config.toml
model = "image classifier"
dataset = "photos of plants, animals and fungi (iNaturalist)"
train_examples = 38949
image_size = 40
crop_scale_min = 0.5
horizontal_flip = true
translate = 0.12
rotation_deg = 5
targets = ["species"]
num_classes = 646
arch = "resnet"
norm = "batchnorm"
activation = "leaky_relu"
channel_attention = "se"
depths = [3, 3, 3]
kernel_size = 3
stem = "deep"
avg_pool_shortcut = false
widths = [48, 80, 144]
label_smoothing = 0.2
loss = "cross_entropy"
head_dropout = 0.2
init = "trunc_normal_002"
residual_init = "scaled_by_depth"
optimizer = "soap"
beta2 = 0.999
lr = 0.0049
beta1 = 0.95
shampoo_beta = 0.999
eps = 1e-08
precondition_frequency = 16
max_precond_dim = 512
merge_dims = true
one_sided = false
adamw_lr_other_params = 0.0014
grad_clip = 3.0
steps = 22800
batch_size = 256
epochs = 149.9
lr_schedule = "wsd"
decay_fraction = 0.3
final_lr_fraction = 0
warmup_steps = 1140
weight_decay = 0.02
adamw_weight_decay_other_params = 0
Rows from block 3, named by matrix and row number. Rows with one number belong to one channel. Each number is 500 + 40 x the weight over its row's rms, rounded and kept within 0 to 999. All counts start at 0. Numbers have three digits each. After the name is the row's rms in percent of the matrix's.
# convs0: first 3x3 conv, stride 2 (model.blocks.3.convs.0.weight, 80x48x3x3), inputs 20-29, a 3x3 kernel for each
# convs1: second 3x3 conv (model.blocks.3.convs.1.weight, 80x80x3x3, transposed), outputs 20-29, a 3x3 kernel for each
convs0.9 106:473485511497480532482453509463491500470469510453427503457496519552575475514480465456489586439551574466498561525567604496504603470495514595514467572566486502475487472503550515486492540517481444453484492528519502498488474461571501458495479486528500511487559507487512531492
convs0.10 116:550497491550511485542470461481499477526529455425465448446510539555535510512485447493460501469437528469465494475503544538543500492524502567555506512530481435469505479547526504497563586587507538568446627516402538443437468447545429527485426477473442484524498492526450479498
convs0.11 090:534489497526526486509494477472473487508546479546480479458454463457446378506439467388524504475495551524507464492461522573548506478518509530501497497524489479441451540546534504560540476522466549526551542546495519474516541477466567567520515527488471554576502521535464474501
convs0.12 093:541526524504497520474520480509494485506523471491505519482516491485490522541434435547541539490442585469596589451491508479525504544538512465487514574431531458533565514518466483518459490468460458488540497513582497518542432466450422512351474420446489546500524479445523481472
convs0.13 095:495477504512536531518520522484464479508494494534556492517502507476493470468469479502451519412489423475450441490562574504417537536540522502447451508487406518393504492486493491492537520537547459473525487537464480456519531497541526444524558581573520468497489507426437510492
convs0.14 108:521492479512503499518566530495462446543453468637598490545558582492482512443431500505517464450507495493453450420457470508463452542575509454486512525511480504505472503448374481498493530610573501523506509537512496509497521512501494505481512483540498543522507523510503540522
convs0.15 109:546565529533569564484497562404451458443489487423498507546475514474507568574500438434501506387469637515538528510462521458509560483554543545502520503540571445494572502496474525472481519446505532468437554513452584503464550498460540569466550529462485477502486447491499443469
convs0.16 089:447465506480430461472470505458520485484481441561520517519545475577579568557553472514560514476487495465425372503469450490458496456446509466508469509544469498462497476491393488515438522482548525521530471548555482573512446430512456423516506460453529520506483536443504456500
convs0.17 097:448536508484481530468516542517601543613446578553569520517540493504496546579532534550574526510559514525565517453483476510461594547576553514425445441492435451485472462543525504455503436500537459443551477491476429450433561374555504459483461474459497473506438497444486489464
convs0.18 090:517512500486509525452451473515485513487463496546475467521517449528476472529503455527501464459482469468499476531477480439516455459483474502497476526535464506500491534564527562373638517524543529513493519486549529556559485444458463462481484463532495458465478480410498434455
convs0.19 094:486478469461473435483394473441460524469465463448469398493489527447436454471484477527547462452476459506486455467477466481476447456479479561585473537471558457473527477515498507495469520494459521500458534545500466519547544438488471503514496517529557562493499526479501456428
convs0.20 093:498518517503515501473516529455512519511489515493515536543441416481479340443391403485498461476522485491475499500571540495529556490562534445461511474494428487455497484479488478471401515524460451492480474497463512441548485567481527530567551539504476453486502519435491489477
convs0.21 123:498510540514528502545504458523479480550435434604541413468480505500502508494533504532473487502452501548489525520503463574476474552543482508468366459537522492518556500464479457507474523485472529511432567508444581571490490532485491498551498446546553572549449570638457544629
convs0.22 100:512524505507474426470436425500546595526444494496457445435479537496558539523507536503538487514491434466464397545603590565460484520465430521474476489490459454485479451435508456490560515522535477491493526467561513501480563583549601514490577557476508476525499470457432448468
convs0.23 096:485512550510461549537509520547558481584490545563533534459506484418467439485398473501475554457501505447426490485425459504517495529524471505507456517473518456441447542530477539472511566553483484505471475484509470451451558548509471493494408423480462488538533443446496520486
convs0.24 092:555544560587560612567552585458507584515495500504513487508487578547521529504509572498501530411570489478528481537497540513486476496484499424459477513490487518491528548488550472489467511500483531438500514489489511477437486497457547561500503534529499514569471543470542540467
convs0.25 094:556545484490498495519491537520442477474578436481464487536478459510518464467547444532570530522515513501481521432484493476519491482483498515523460540443514500488453483459470480513458496445522478508512479535511525520456418493443419496535511529552510473488535493551487505536
convs0.26 104:506545519512482578474486493525498475583574520611581608533475488472464489476485497544535517491469482484542472553472502500517490474514501493476474528465498494478569467434442465520499498510499490490517482515470470447516454400465494528441496422426485502492521500581503541580
convs0.27 092:468524535503497560491535525500474509532524519516543520538513526465502461529484435583602520543455436594554536455500456520462514550522536501470503446506497450458494506435469480488465459446579514496503530448499533550563520511511433441484443457469503505512512536469504514502
convs0.28 094:472477493466510457498454484515486457445451464484385447515600548537516559533511561510440479460574486461511520537547472534493529483572530505483464479462464452358500501457493444494451508478469501500486513463508517531510474501444501464430491471452508485508477486480528494524
convs0.29 094:448466460448476462498481467485434446508411445545527440478512445562481478483474527462567529512571509488448386495408482464532491439484476483476504500554516511487541548548501603581544583629527518471485441520503490476513484520557494518462477507575459479539390484533445465494
convs0.30 094:478497444514525467504487485521503505527573508494531536500475472494482424552439470460517516511452518535483514460593513538431507486541539477462503496491480499460470546579493542556555569567511521571487508520536515540560471435454499460475464465519506540461507472513443529519
convs0.31 088:487476484459501438470441466473472535444508469508536454483577586521560511513529511514534486517507520432489496479525489485507472470423456512463438514541494497491499525561557558505545520494509501462477514535489498479470502556588567568500475516514477488513482540575543482554
convs0.32 104:491436442514441488528569497519496575496510510498481480598487507538553507425498460483499477580504570565602589521464474519464552483600522478497471468438491524502482495546504480508517444483474472470453483516489493517531529468515546520451542439472544476431541495500473577608
convs0.33 106:451469507423495438473438444452492489527522518540578530557525513549481460468496479479476493454446489429449510543559500484487523501483502516517441519500486554539524529540531475506458493516554424482524505531478518489513561466414454521412504485497489521556495504564571567516
convs0.34 104:495576567475478571504484497528520481500452626421554599459466473504557393513528484528452488501511473521529544533520540488422608482516525482500500554499489564518498544497468522532477474506477518517520541516527472534546476519600503480537440494465533481410525465481470480492
convs0.35 098:456521513517522548556522532441520495495511535520472544529523524505489429435410414471496507435554528510482508491545495466480548489436475523511487490520521408512555473461504479418545496489449516554525550550500510511526515610571617533538476531570483516442420486513502454520
convs0.36 100:446450452505453540570568551487487472513454480548538521496532530491513487416453466536531468542478513488477468479487494497472535505531576517525560479600531458462534463506458502524446567439432509519517540516510423488479427493527523505535497575520545550506522549480494476520
convs0.37 106:500511515483533476520553483437466495508448509567542544461609491547431553563551553539457467501380464482447449514508488520505473469501521511531549517512514510480491538528495481490492470433488552603517576485615542569515493489481491471472586470469497483531515549477487487471
convs0.38 099:495503477471494499494475504491494505507449582505533532566544542530550422516432429564537558527561540581511532499526487542428539519563538527518510475497428512440417474460455475502514541495533471494485521546461475522501493473430518490503485507555477424445435459514486501547
convs0.39 102:474554497501545482513467479537503523496507481473520523493455493471466469480428473460463485582547466563511446437457450519493431509429538449531513520472543497557554499498479579537541512498508579497526516508549463531510475475513552544498537551545515498489489486477476494466
convs0.40 100:508532541516425526533488461497506492497393560446502523453498513485511455488473554445480498481500470485505502476525477502424536529517482504492480499511475451451451528487521566487490530599499492508485489509482474480462555547466518556604527530598495504530545530535508476474
convs0.41 103:462438464445441467459473502443479499547560565543491501503541541523478499509519500512484488523526427510491523512493495496531480539562511483462424569506494524561500521497489487506454510503492491508479505501443410453500513446531460442518523516525493514525535515547540596550
convs0.42 096:511478518463491475460466439537540561560472504524514481483495469517434570553553522491477488554490461491504500516517535516545456489503533451542503498488538541527533392493539385471507448499506474539492543496522563520505561534461540484488485526498450414476439499489525489495
convs0.43 092:505466515524462494490501469457445476514507512492490514496479510576506563517594520550530546494434449485421476481505555519489446488454475456412476412552446499465421558522464450519483464472516500534466548576495483567564510457533456498511483506459486486479502457446477396491
convs0.44 101:541488479494493531481495467431429505521502500496528521433519566487522538523507499507516528598486371477491489523532503551480448509503526534537592494568553503558515467451455490549468543512511465520495519530540521458541518502449583560468472507475541526479486506485462458467
convs0.45 110:463486461480453449475470490509548538498460565480527533477443480421520480517478541444522517484537529542484523582561529535498523543556472538510490494550555518471463524491507494421486468514434501434466429462463488488435459515530503520537507506574489431474518523456455519554
convs0.46 106:486517483450480543482498536487501490485527488451479459529443456479537435506541461452418469441497401469447483526522502532564454513469471487479430485498524500513510486499491497513458522447452445498508463564529498518495508505432484492558484504516489427482518507458524532518
convs0.47 098:475511500489540538499490527440451542507487508483522460471457428448525479518546522504484558480611500441490520526492534439534449470457452512452458512435461542527481566523479483435481437428449522498477493510470497500490465440470425455476454448449494491461541515519576549548
convs0.48 107:523522569455532525455451492480507470462508398439428459549546454552523431561519521513495467516494562463542564486558579499532602467473551608497458518492421482431435483506512526532489477524487555532516552559507483488496456429451446512518510436553526552610490481581487479515
convs0.49 083:499484482523532501532520427518438475495546496512569509410454484560438409520486496514564450506474486558497496427504457462524484540514527588506494495540431463474462508458519473521523464560479509476447426540505451540521546479497489526489483482485489470471507545551516588539
convs0.50 097:527599550564511565499528530508516532531546568544573508503517560515539481595534489528517488485545534531560498488421443426550458531466477514505529451487475499473493496553526554533462492581498503478499477502449455438500497514422502470488493480543482464483463478487494520503
convs0.51 103:515568542572529548573525491485581517540461459554476497487471482454496542435486517527469513492458432492472534415497579461473558441507518499519534517530543415471498522479475523475371503476425519496405494516509509573602512562505522519598495544524470440486442483516435467513
convs0.52 100:466483478447464443508438463449490499466554534459505513519510474469461580413531545449449453485469429476429546506542516565560499565523523497495503378485482387446468487484518518500455566564486545491489597521523491545532538466503495452532489512493468465528465465528541489522
convs0.53 106:485449478457529538500508558534512504534449540502575547462474450490521487554595503560538471498551520493484488504512479530448471517510522478446479528581500568590502512561531535476501548500443463521484470552601573653572548545492502438460449480510516509531473501541487478490
convs0.54 101:511504455511525560523563543519559501564481552513541507501490480419447454443496531522449352511544441480430449528629626571528533442498510489492449486484511509563521539523555545539589524613508544559540531467582532603553464484414450518456437456482559461447498508510499516481
convs0.55 105:478458422514515539487501552442552525447542553454452467515478475520515463500504485391492510481427501580567567516546534555500523510491532544478431522528459492456491538536533500499546492503540525544507538517494453428447508518551526563542519547541490459493475537446520495468
convs0.56 088:478503501494517538522545528484541474473535402478463527551507535498527485456453477441485416409425504527435491513467488500553466562564532500487511532457474483498514466509493435563422456444485537497497474502477459525508491450519514453439478452451497453438507469506473483520
convs0.57 094:508508535550570533507520504498476464514546468428428459512449469485496539495497498478424446490450526479513502463492489456529457509474425559487477559526543549596593515457550466511458547440432452450423431464467471472518533497487531476388531479469425497516561503519546532565
convs0.58 100:510491487552504502471511553543502453480502551519475540510499503449467461528526503489495441469478430484502484549500530502529488538531518508514559484560459474416435469482542466495541549484418514467476449507449467455482527525525480487492440458513459605568562579587540502544
convs0.59 096:479557562493565540460527532456483468503499492517523529515517433498568417498487487500457495514553391473477416524484504489462531472538531527533515504484484501568502546578579522578624457490506489495496530532463488490507474486500513526567480466525501554587534525532499525516
convs0.60 093:437471469490539483469487511573538459559560483454484486518490514513517466512513500556558517501444556553525545488539487560490527476521567575513452504544447457500457516414435487465494530579498505592569502434529503566468573590482502491525552514523485413471413450418442467481
convs0.61 099:514516520506509547515525511465517485509521481485471509505498539513528553548543510436458493560521474583540562498491543477532466488498486514537536579522525501546475542570467521562526593607576445432435479568508469538509566549412508479405528486398493466503534512437482486495
convs0.62 110:522529532494508586480539512502478551476458526439490566520486484515456548490514561436440424488519455484491470477509541536505532543532562550553509528513538503496554555546518471542522469419527494487518483480542479475472467495533460466555538513468465475497453499524491521523
convs0.63 095:496524440515536557536537563479410461501490497434483546506472527515519464479473488409474488440445583499559608509553522476515523480487599531498432518493519453494541564455481438461461475441510442493508476490533465456541488485536504505454432388441486433473491442567551525536
convs0.64 108:497504473490495453489436419547540559528463481581483493498528531496530449423402401476495479464494456464475537491498508501535565543525519435448487401511478483471484478495479501541519513622492520525449512523488526502499496536478484464524523441510461469470518501498487522529
convs0.65 097:520461470452478499456529489522551535507526533477520476567533527531481503488471518545534505548483533507490540552589530530479551527568547540531454452507485499434360521528508510455501442526536506527436444562498516466514457542571474412542464467494473450501529458588492527509
convs0.66 104:486491501473521473464481451443505550487456566502541506517526527556405535571587552522456515473505531461477510509520471527514506491492513470499606462493500508489453586511461549513436524489438509496486558481600585572553400508486392552490472472477504500465494554490491484540
convs0.67 087:499525475512536524475509511517509486531498471464434508425399490450553476493440398497451472539546548544625549516554477481410464465443504518447472504518446497439438519549552560553566515524489494546530436496478479538498495468490526399492465479472531484528535517552490517518
convs0.68 106:464473521474444516515500539452422473507389447493511462534480516560445468465555467473464451547543536522448535514559531585496598528587607502473404532510498561579533513501556460530480459481486532544528581569535506565466534484472539462571617526525529504496547532501530547523
convs0.69 079:514486509479519499514473459500447497511492520576530477525484528544519489535549546498504466463564405503460453496395488402510420479424441471480533479493529518444404516502444462482446511450463472480507468526527490586513557569489511517559520517582508440444477486415490474487
convs0.70 104:482447445536459490494532507434404495474515468494497521514494559483534521520523538575508474543520488552550502517534486536519522556591478527516496497502476492453493539584537555502532548482489472476512507515462454442483472479476531494540541645595459460443394482503465440525
convs0.71 096:505526500497505487481475522505498507508467460490452522548590537540538490443488489498476426435486475436584541530576545509458512502484497490532610506524564476412462485516489485491493494490487507565528476484513475448448472474481488441480510534515540496533485522498549532538
convs0.72 096:507484469466454421431409419515516535574563548465552566514545465456516495452436452475534513513518495572453396474565521544496508532483531464574568501486544475512502523501540509478446512463433519548499514487468451456431518520483405470520529499523436473530497475470470515482
convs0.73 108:500507512473462467438444436558553498535573514524552524505451417491502506522541503523580560541657489488561489542507489490504550476611530490491466525516565506585560450444496461524486526489530479492477451466496480429453529514464488513575504517563513510531516522567540579553
convs0.74 102:511486473501470491548506454490534491501520476493493484428450451504510473492501533510507588520478471490578502465499492526483491600559557530540504507504569486517504476475470541480506504509424428486516462474533444504516539545519480489460476453509456486546469469502479516477
convs0.75 097:489470521481506503487520508495422467458475450440427444535553478504463471451419484452467530406477513455567553544504520516523531483493514498480462478526466540539534529557470513513482552539462464493545485557537569488481528511495534507484504477609532513558544531547500556494
convs0.76 104:538510511532456460465472455567532480562512511537481487477487418462495489540576516478476465521503498526470477497482437497485518497545510455495566442538515494470528496554513460505518431505503496576544529564507494494517555509508564471553549667583460489491438500518477405456
convs0.77 099:485516498501507500485520507488451489492439484503497483491521484546545434546472518475540511529522519541629577433493474478537496520540504512475502499504458499421463467523533462517539448497490476482493449539536509608570491549521481440523516546517523507500572499583514592565
convs0.78 102:513500515510470493515496500457493464533567484494509495483450421531536443551551520507530475476465531488498491570558517521554557503432502552441461496426544493500483559559581491539550425431467495548544497606486506531542546505518496561538486551536516486564483423511485458497
convs1.9 106:494515507493528485531610466515535488502485511500489494526503461516437499495569444570518481496478448478474502493504438450535421542575524458515425518471467479544479540510416571566421472570468566426453485539492490522505504470482537457461428459453559565509531462476519560596
convs1.10 101:502513512562411494524369516487536548543529567571530502450472425564512473561487576479505385503514422424578534484503437467473537510494524570459504503494504488504497527488529430449431474493497518435459546532474531454463461442442491506422482468499492430471484444478507484493
convs1.11 096:501476518511539578419534487569520519564427565540548554488496468497579488531523459488537540494555480527516438499519527491544460451475454479434467510578472465485494520498545494448441508480526495522456493490563576459471467464488478522462429453445504582510459547501500483517
convs1.12 098:542581512493511450493576457539524493509506524516520427560559441598545510481494514483467526452467530532537522563551481504514535477463484554525542525573510518544501529506539520547588483484508432525483506556539538566504472512527527514496483499488516476522509500488519528462
convs1.13 095:512534471515570477481541473471477467472537423466488467508461521480544492472584509577578467468507403459471459541496565531532549498525507487479499513464504456431529583562547565623525433560416486552473455515527512480470524559573490502554477523547490505420510442430459481497
convs1.14 106:525546527520560510480474536531563538496511579587572582462455515447555538492477436509543467535550474429529491515507511471556487555565518530516566527474513483454450529470512465542444477489531495541528501516515567459461523507482490595495520488461504513493544464484495419511
convs1.15 107:397422517419527607475536556526473505511507495495476512511492522541493527493464517496527490490438491461532486491523471455492548503515460496447479497526474483471513411486559476498621433499514483484524458491512538535429479507472476480498467495458469516491540517522491468469
convs1.16 096:607552516515489484501520468479479476525532585455492501469491476535500537542466441518470499470451462577440433525545497516526432457464508513520508574608546536547470482521478521541475557512490487489427568462592533571507516568500575538542486499494454470415562507513534490533
convs1.17 098:452565421432500442539509519554501449470470477525504482450497503531538480472494516426472509466459523562513596565594441540582483422502455494550513592550508535477508483493446490561516473492446505497507470469415470510473500519499554525549516488461481519485508460529559494554
convs1.18 097:491419482528467538525516515422488448516531528547571507488474508471448461435487497517482483462452548521456432485493470469540503534484548458491517481496496503481465484467510467549534519541504497503490480547550486490562506515518438568507487449485550549529525575523521550535
convs1.19 102:553486451540417461481477438524449440539532512511411520460486511516462509560456521438482462506528542430465537547507439552491497472435509517523517550509508514531545523550544479431477485394488569446564500531549511493491559519486539501546484483474487504472493572507513483455
convs1.20 098:545499499533593380534517505569517531523519508469456473486503486486561447479541444504554496469463548487524421466450485496513467487441472501526416518499429542526437469416501436351440519512518531541539498476552453548541492498442536550505485487527523518475579542493584476391
convs1.21 113:458428524375502548486479425536440480553464470529479507492479500494567627475528557473486474527495458502461511537462451579511458515542467505509552478532463539444508553486528468467523571468419508481523480484482523493469429485504451477517456509530498547542489481468440427485
convs1.22 108:553557469535580377489421410544557511518551548495430428518490498580564507500452501466458588435491467519499498480550528510476460433457527510529574447492499422443441531509484474464500406486559362476501495497514563512560486437484464440485469459433532527455478496508462488519
convs1.23 100:564492585484508546504465466514461498537417517556588618483477543514478554464500490474537473527614561536475511445462518498485531527531560501553507467492506504531453528487503525529440464463464435476424523466448465479530488483523471502467499501508445539492487524546488506521
convs1.24 097:468465489492521553511508529486531438482488442481496483473497519506519528480469451536502515539515554504501468449445464491460430458483465523638534487599564514688455549505561467439524464443434507538518471503527485448500489478463506530532478485489488515509487487500542485553
convs1.25 099:527479479529439473497502480483528457472481480454505522458435474522520538527505576472465461426467447494433483492453472522541540435513488484505501485495439516479440474554485526526518513524505497451521563561503494539481424513434556477496463446475480499465542510391505513475
convs1.26 109:539614567549519493541452463473490579460573467474457429481551488492510496443477420546478455524497502541501496480481447429477510420393482473498540467512498517504490487507492467550423546524577487504482524498489481463570537591532462499475446491464471436516519564497588567476
convs1.27 096:548417527513466477480443484536487543562543583540596564459499603501551528543574468449492402538558556513511451515507511485601532466470537438475511486558470470534477478500525451565456491477481472420442545468465520464533488469460435497474515467523430526475478446476478456465
convs1.28 095:492513474488613584449450514493517510477492438455528444551553548470463537487498564561470536499509468452550482461546532466567546512547492425474450464563585477533584524445522480459464561511501494503460565611528567533538487487529519544511489466495500528540496554543557481490
convs1.29 100:439501491489480498512521487443501409486465514509452480527529545536460475529484490509518551477441452471444490433525478476469470541592517496530484523546527520504529475593486522510523544451460458482442501387477513469510431488542483538553471502574479404413499502493515458502
convs1.30 090:518527504511544518457551493457496462524555494481498509446493392481479459511537528490511500535476556462526451474516495388483498467423491427490453517497492489470417516576591551459471559510526478460529510509411550462452533539454504483531521478536458568504419460419491504475
convs1.31 099:569574490454478462518560481481501523519529496497432508501543476508437499460512498536494485458497525502453506491516432540557527419573446506481546460517482443460458505456502487445503511446522487531517483449549503463474527440480444545470477566541467540514482477514550528575
convs1.32 105:498469538513549490510498444482500495497476437535451499478555553521510480475434472431413450496483541509519491466508524459483441528559521409411399554508535518515537512546526447507512499467487485501459446434537497546526452491424414472499534523468484459465433451471412463521
convs1.33 105:537473532463552504418514484464517485481506566488524542468508497510399523495492516464513519582563443582494439457466470485497448461406487524496512491495519489496508477480510532477482534493493529496513523526501407523570499519472507481445543486484472534483487501556440476446
convs1.34 104:559513527503577386503543539525466523522503534496452506489439511509530559521486452498534470469520465415428396502543511463592509544497442548522485526517475493478444475487516589555486495520434461539489556487503522456455511551499476497534569483482606604476516508470491505521
convs1.35 098:552529529515484510521588461509415448507414467487431499477530528513537447537445540516638623502484449448447443488480443492453448464478478521499530446523586532512456550511542448501572552500444580513515483461446489554515471497496484544545519526522457492458446506470451428461
convs1.36 101:532565449532554452525456482471494445448401508574433484522487459432454453445425473523435528496388555501507549467477458501522517571592528436465417474525467461462477479585557521550495494479449432449462472469424557526515489550468505459483525482493492525493517510509475486427
convs1.37 095:527490551541516538521564529481480487496455490488475426492538429500458489559480508518542495526438483498505403520476447428477439455565496509501521538537520584478502489592555513517573518539567463487477499485488469493485516487510427557560525612520502573526472449467472518408
convs1.38 099:556537509557535433428510415564515537494545493521577465528562506576444476485437540481518483496481553544502537469526483514532509521509490480498470471464480517474533442505502422497482515493510410515514457526530516478532490502505421485547573515521504516473433487558468456451
convs1.39 097:469535531473527516463580551526404494485560511524568552570521507523496462512511411484510515513464480455504486490539501487528496442517453465572545465512474453485472536493529506410450505492485476476486523527570488533548488420431502522534517503524490441507472550563507516426
convs1.40 098:465538430514577520486473534537420542498541423441491462455486494465456468517421472553471484491486493486490481513554520497511528568522569478485496475474441428468470540514443520513453550458502472500512507499501551480528548489461549560450488524516540447496597523470522526478
convs1.41 100:458536534528501490540538506544537515410476468451463458494515484479439434461420415515537555501520532489496514424509470506530475539465502538525515529464478513446513487446493510519518518500522483504448559475546533468547481551482534520471558488451417487512411502449465524443
convs1.42 092:484460513460434444466406471484574519555475501490495491470516501526489595439485486524535479561554513500543435425467516510435399539457501522531529488507496470493496475490505554523510436561558469455470446496466521497522518546483460563486497499518506467468510519559513542476
convs1.43 094:458490436458503459503547485443470473495474488474473498504464566417458460502492444526487527430463429517485498560568532527534488517568459485485520519500504474538525565480528513590502455543468442546534500500484475433433509580489521552579548503513475504505454576557534503525
convs1.44 104:492439401547552512493530509502493523512523531447467487468544491574589566507519565426528591436472527507465459447414516473512491533567522494437438484520486444512431504430453422487610453562518531537546552542510513453488463523452454545528546481504565485524472498573461531515
convs1.45 107:473454504449597562464461475509457547542477515410533510525435480477458457501480557409483408473464488496524539495470483501502488539533488505500515543491464518517447495503452475554459432560622499518463434456392446423481523470484488456469501403529487491511517489537484590529
convs1.46 101:482482502543436417490533435502449488484522525522550503531485508519396446453518477457558554506583586529504523522490484519542492533594489496488511513543515505536506490423470501579513475586527420470493512469505439497495530535526587499481470555462489534475498526498530460383
convs1.47 100:514560502477452472525456549447518466538453493503486549457475455555489509509560499500589464619679544473493553452558545497533522479518501539465477514411486450467476438538466512501498482480405406493451486474582516467509501492449537511493493609618523513465480533481487498470
convs1.48 106:443471446458509435525482563454530462507439534476473533530584525503548518492511454518485520541511489422529511535499544517516521433512444493445489487521532451445486524460512471445494507543493520541531553504519595540446527454434471440474495527580472432466520533466509516482
convs1.49 096:495506405520667507560520528505523514468524529512507485580460486515532489450516475475500402540558536572535478534483506474492471534494514575555518499533613525558477475473548497428531520540534448538542470521473509415497467438451529498484432489468505495474438543468506488480
convs1.50 095:528463551460452472558456572490547523440502434533513492509451465509459418474494509498596497466525445570489500515438515535466535470484470502461531405514485467454532476448465578519520514542526564526545531517435419526482466483471568469496547553539484577529417486467438482497
convs1.51 097:590492518545526565469462514473557469456436479440486439537464537477498495500519465438470512471471435506537508477496503529428550452537512457476508483430525415475481503473535578505492502482451468531494491530527453526452455540489509567515535491554500529506512474523438485472
convs1.52 103:482508492555468520493501566551473513553437527500490515476500403473486441446517490484571528484593521468459523509512464560510518467517463570566588488543499567584523454479467436496514489471475530516506517466481552452466520471525436534514428550574488452521474475482564488532
convs1.53 096:510504536462519489478554514514532555475481513474478466575600460548541583410628515477447436498558519530596496503546500514513474463482467505463432501462466414529551496500541522478456558510550518499494489473553508410491463478496497503507544470506446522482534517528497618488
convs1.54 101:487565514548547557482578439574427485477436523502514494480565481527535565494612435539507522620561482435473492484454498508475444577499484483527499492506476541527488505455484523422470521531476472498545478503483479451484416456496480539435508534504549531542590566503416430436
convs1.55 099:512512561493508494481521496567599507496519598513510545481493497448513441451560549475506445419434479574444471463521475522525569442551498504558494498559576487509462528498487500431535488515518514517426493517596471446502511512523547504479449476425458497438393451444476478478
convs1.56 092:571543512389471487572512483516538474522573485498411428512524522468476460438510499510458475509442488508492514542479524500553550536501553454429400485530486472490490465498494467477477491525491511503539464551480526506414479512505484485467474448456454465498503478440396455427
convs1.57 097:524436561449471541468572582526486498501520551446407452478486520479491488522453492493412536511548566480568484509529507481485473505591524477474483501541565512567526505500502538494568531496511531514460610552483500528473517503431496537508526504552414496497527548543525495526
convs1.58 097:486461497514521483588504464460454606489535514554473446474526528473555588504499554523492498545558491488486458547508499450464430433507516450515615489462559487518553538532448529451482516491499546450490546504516487525466500473502494489521545458468459451523456479569438463511
convs1.59 094:538551513605530541494535551468469482502412471462530523483448557499463506487470473497489562520428450504526533532480525497497438573517549577548558551611545567566573490494535526393472475467462480490467480477502559511539529503474494439526482530450440537500482463481532466486
convs1.60 095:512537583513545520458492495507461490520390525497561468492526480521510543491489603513531533444529417552425497475433530504526473513505524492492504528532505532527518499463531556470504499526485463478529507506465503471428483493460466509445478514506484511500460408403517517510
convs1.61 098:474426522494501502468480540554551517580568592502562506423526438485527478473560534471454481560495454476526524478460458465446463533579493465498424471501421483441478490498558554556559503510471514492491580621607507617631462487546506509538456571472485583465468536520536519441
convs1.62 104:498471451439471551578456518507503479484508461491522481518566502459462482449474525433481535515570561528438447486434447488512574473555509525520461545453485446436526539506391508602459510529475492508501578517515526615517444407460437475425443491507471427493479542435465451514
convs1.63 103:515442426486489452463470474467545558522508605520553450554479437571533451532509516507535527445551496443498433479411508441425449559430593520514532501510499500513552481440404491484458461471525415491462521483471524484475472552502474511424519531477508448416478458478495483481
convs1.64 102:437497461469520449527508529502467519529531457488531469524500570517508452492562488528554510555661502476524496525546515530618589486519549479540518476493490483538518476444515566555578518587499484459459537543514496527538480488491467475513466507496502604530453561486521502533
convs1.65 100:517479514466407487594516479530496528550443578492549527458428461457534527460567486509557512481541530493545452463552556482523539491556510546477496504551499550453444492504447467486551488496465427458486463513520513388497525559505553475499473485532516577528521506476487501498
convs1.66 101:551428463467417490490550440489556483482514451539508503480463522510467431477502512483530533498546511460542508542503488507493510447502460533514506575500436499489592490511446451475462516491442546495512475510489512543453505464479496546471456515531557515457525440539473479494
convs1.67 102:515498519508501490477503561492468511520446490493537523535552447505500475419409485441578466449449536450450480511502531517472469444522415504469502497512495552430456495549500514527454455509515505491552454482536437497512541521520545470529511491503529567540506541501547482568
convs1.68 103:521542502557607517460526510521494408491560440477467463466508517501486496527523503569526534495503510470500440492485453478518523487434504530490483439452499560519452498583467522613553443467489501523512461523544433504475487464422461511467408470480522534531520535500517493500
convs1.69 096:393421443509461516536447528449526446469515464468555525538495543473439507529564477493443511508536431565526491471454494513544550528442453577499502530525524542485506505446531474473472484509484524556469508548498381450481491515432464484383470547439478443513619548531480541585
convs1.70 095:470481459429437421461424471521517521512488574566508550479574522518566507487500564438488479486497542503362437438440392528506464518504523476552459482529493514531461468514515516568534502614537587534505453498579475486493478478468449472454444488517588627574485640534453432483
convs1.71 101:478565506452469507460413512524493490516509499462547473472491448532550509560499502497535491501505545547500445478453482518512403508561479525496526554505518512526534497498483480460513527545434470474444453483461518480559411478435521521489500495490457390500517492499550497484
convs1.72 098:472516536512510484466478508511433493425442460479520426506479537485508508469509523531453421456499510542535553529493489544537563533492525518425434431453457427509546553513501563486485497486449509519512435550466470559513504472511411497467517507436493522486491449433489551545
convs1.73 103:550403510585475480516497415467479481495487499475541484502471541518521453579513480407466428599591521617567528464557607550487487489473523539524499471518513533466486498503459510525464621610536453567522454539451487445490490464511416511474499463477528477483480509579546503508
convs1.74 102:475501514476578543467501431494479500407476496520462458519523572442564564517492482482497545465498515465465523443488553423527487497501517529469487506560502556540542569459459538485498504449449514502461476496489487460420435540502486543517552470494527462462499543541474541594
convs1.75 095:498504512488479503444537475482505539503498472528585486564557497540516527427456443517561516466494496472530502490447531477459502481499543466498458470461426497518526497538465534548531546615520492537500503549488524486384490497489464490448499460458485446492459414476440445496
convs1.76 103:542511560507508477548506497494527511518492531550575527528468484551461488501524449505382433491450523518548493462524494537520545580558545423532493463551518517450506475521537450608492541507444490473515490473435400509587445465450477437513467467478444483467523497535526584542
convs1.77 098:479541487512492445477425510456504546575424526531454495485500493539496530561588469492522486533591505481528532497461526559455488512489519541515522478508412475504465556501505490435483442468483507569469492517460515477583503511545524468478532498488492541461514498470453502507
convs1.78 108:533559500462471491449493455461523462478455475562566489533501523488482499496513504491496462539513480506476563483501493513541467545484501457440492497483549413452514481524511499512511525555474514513530447442507424489474458569509538430505533519518521494465605546492462430412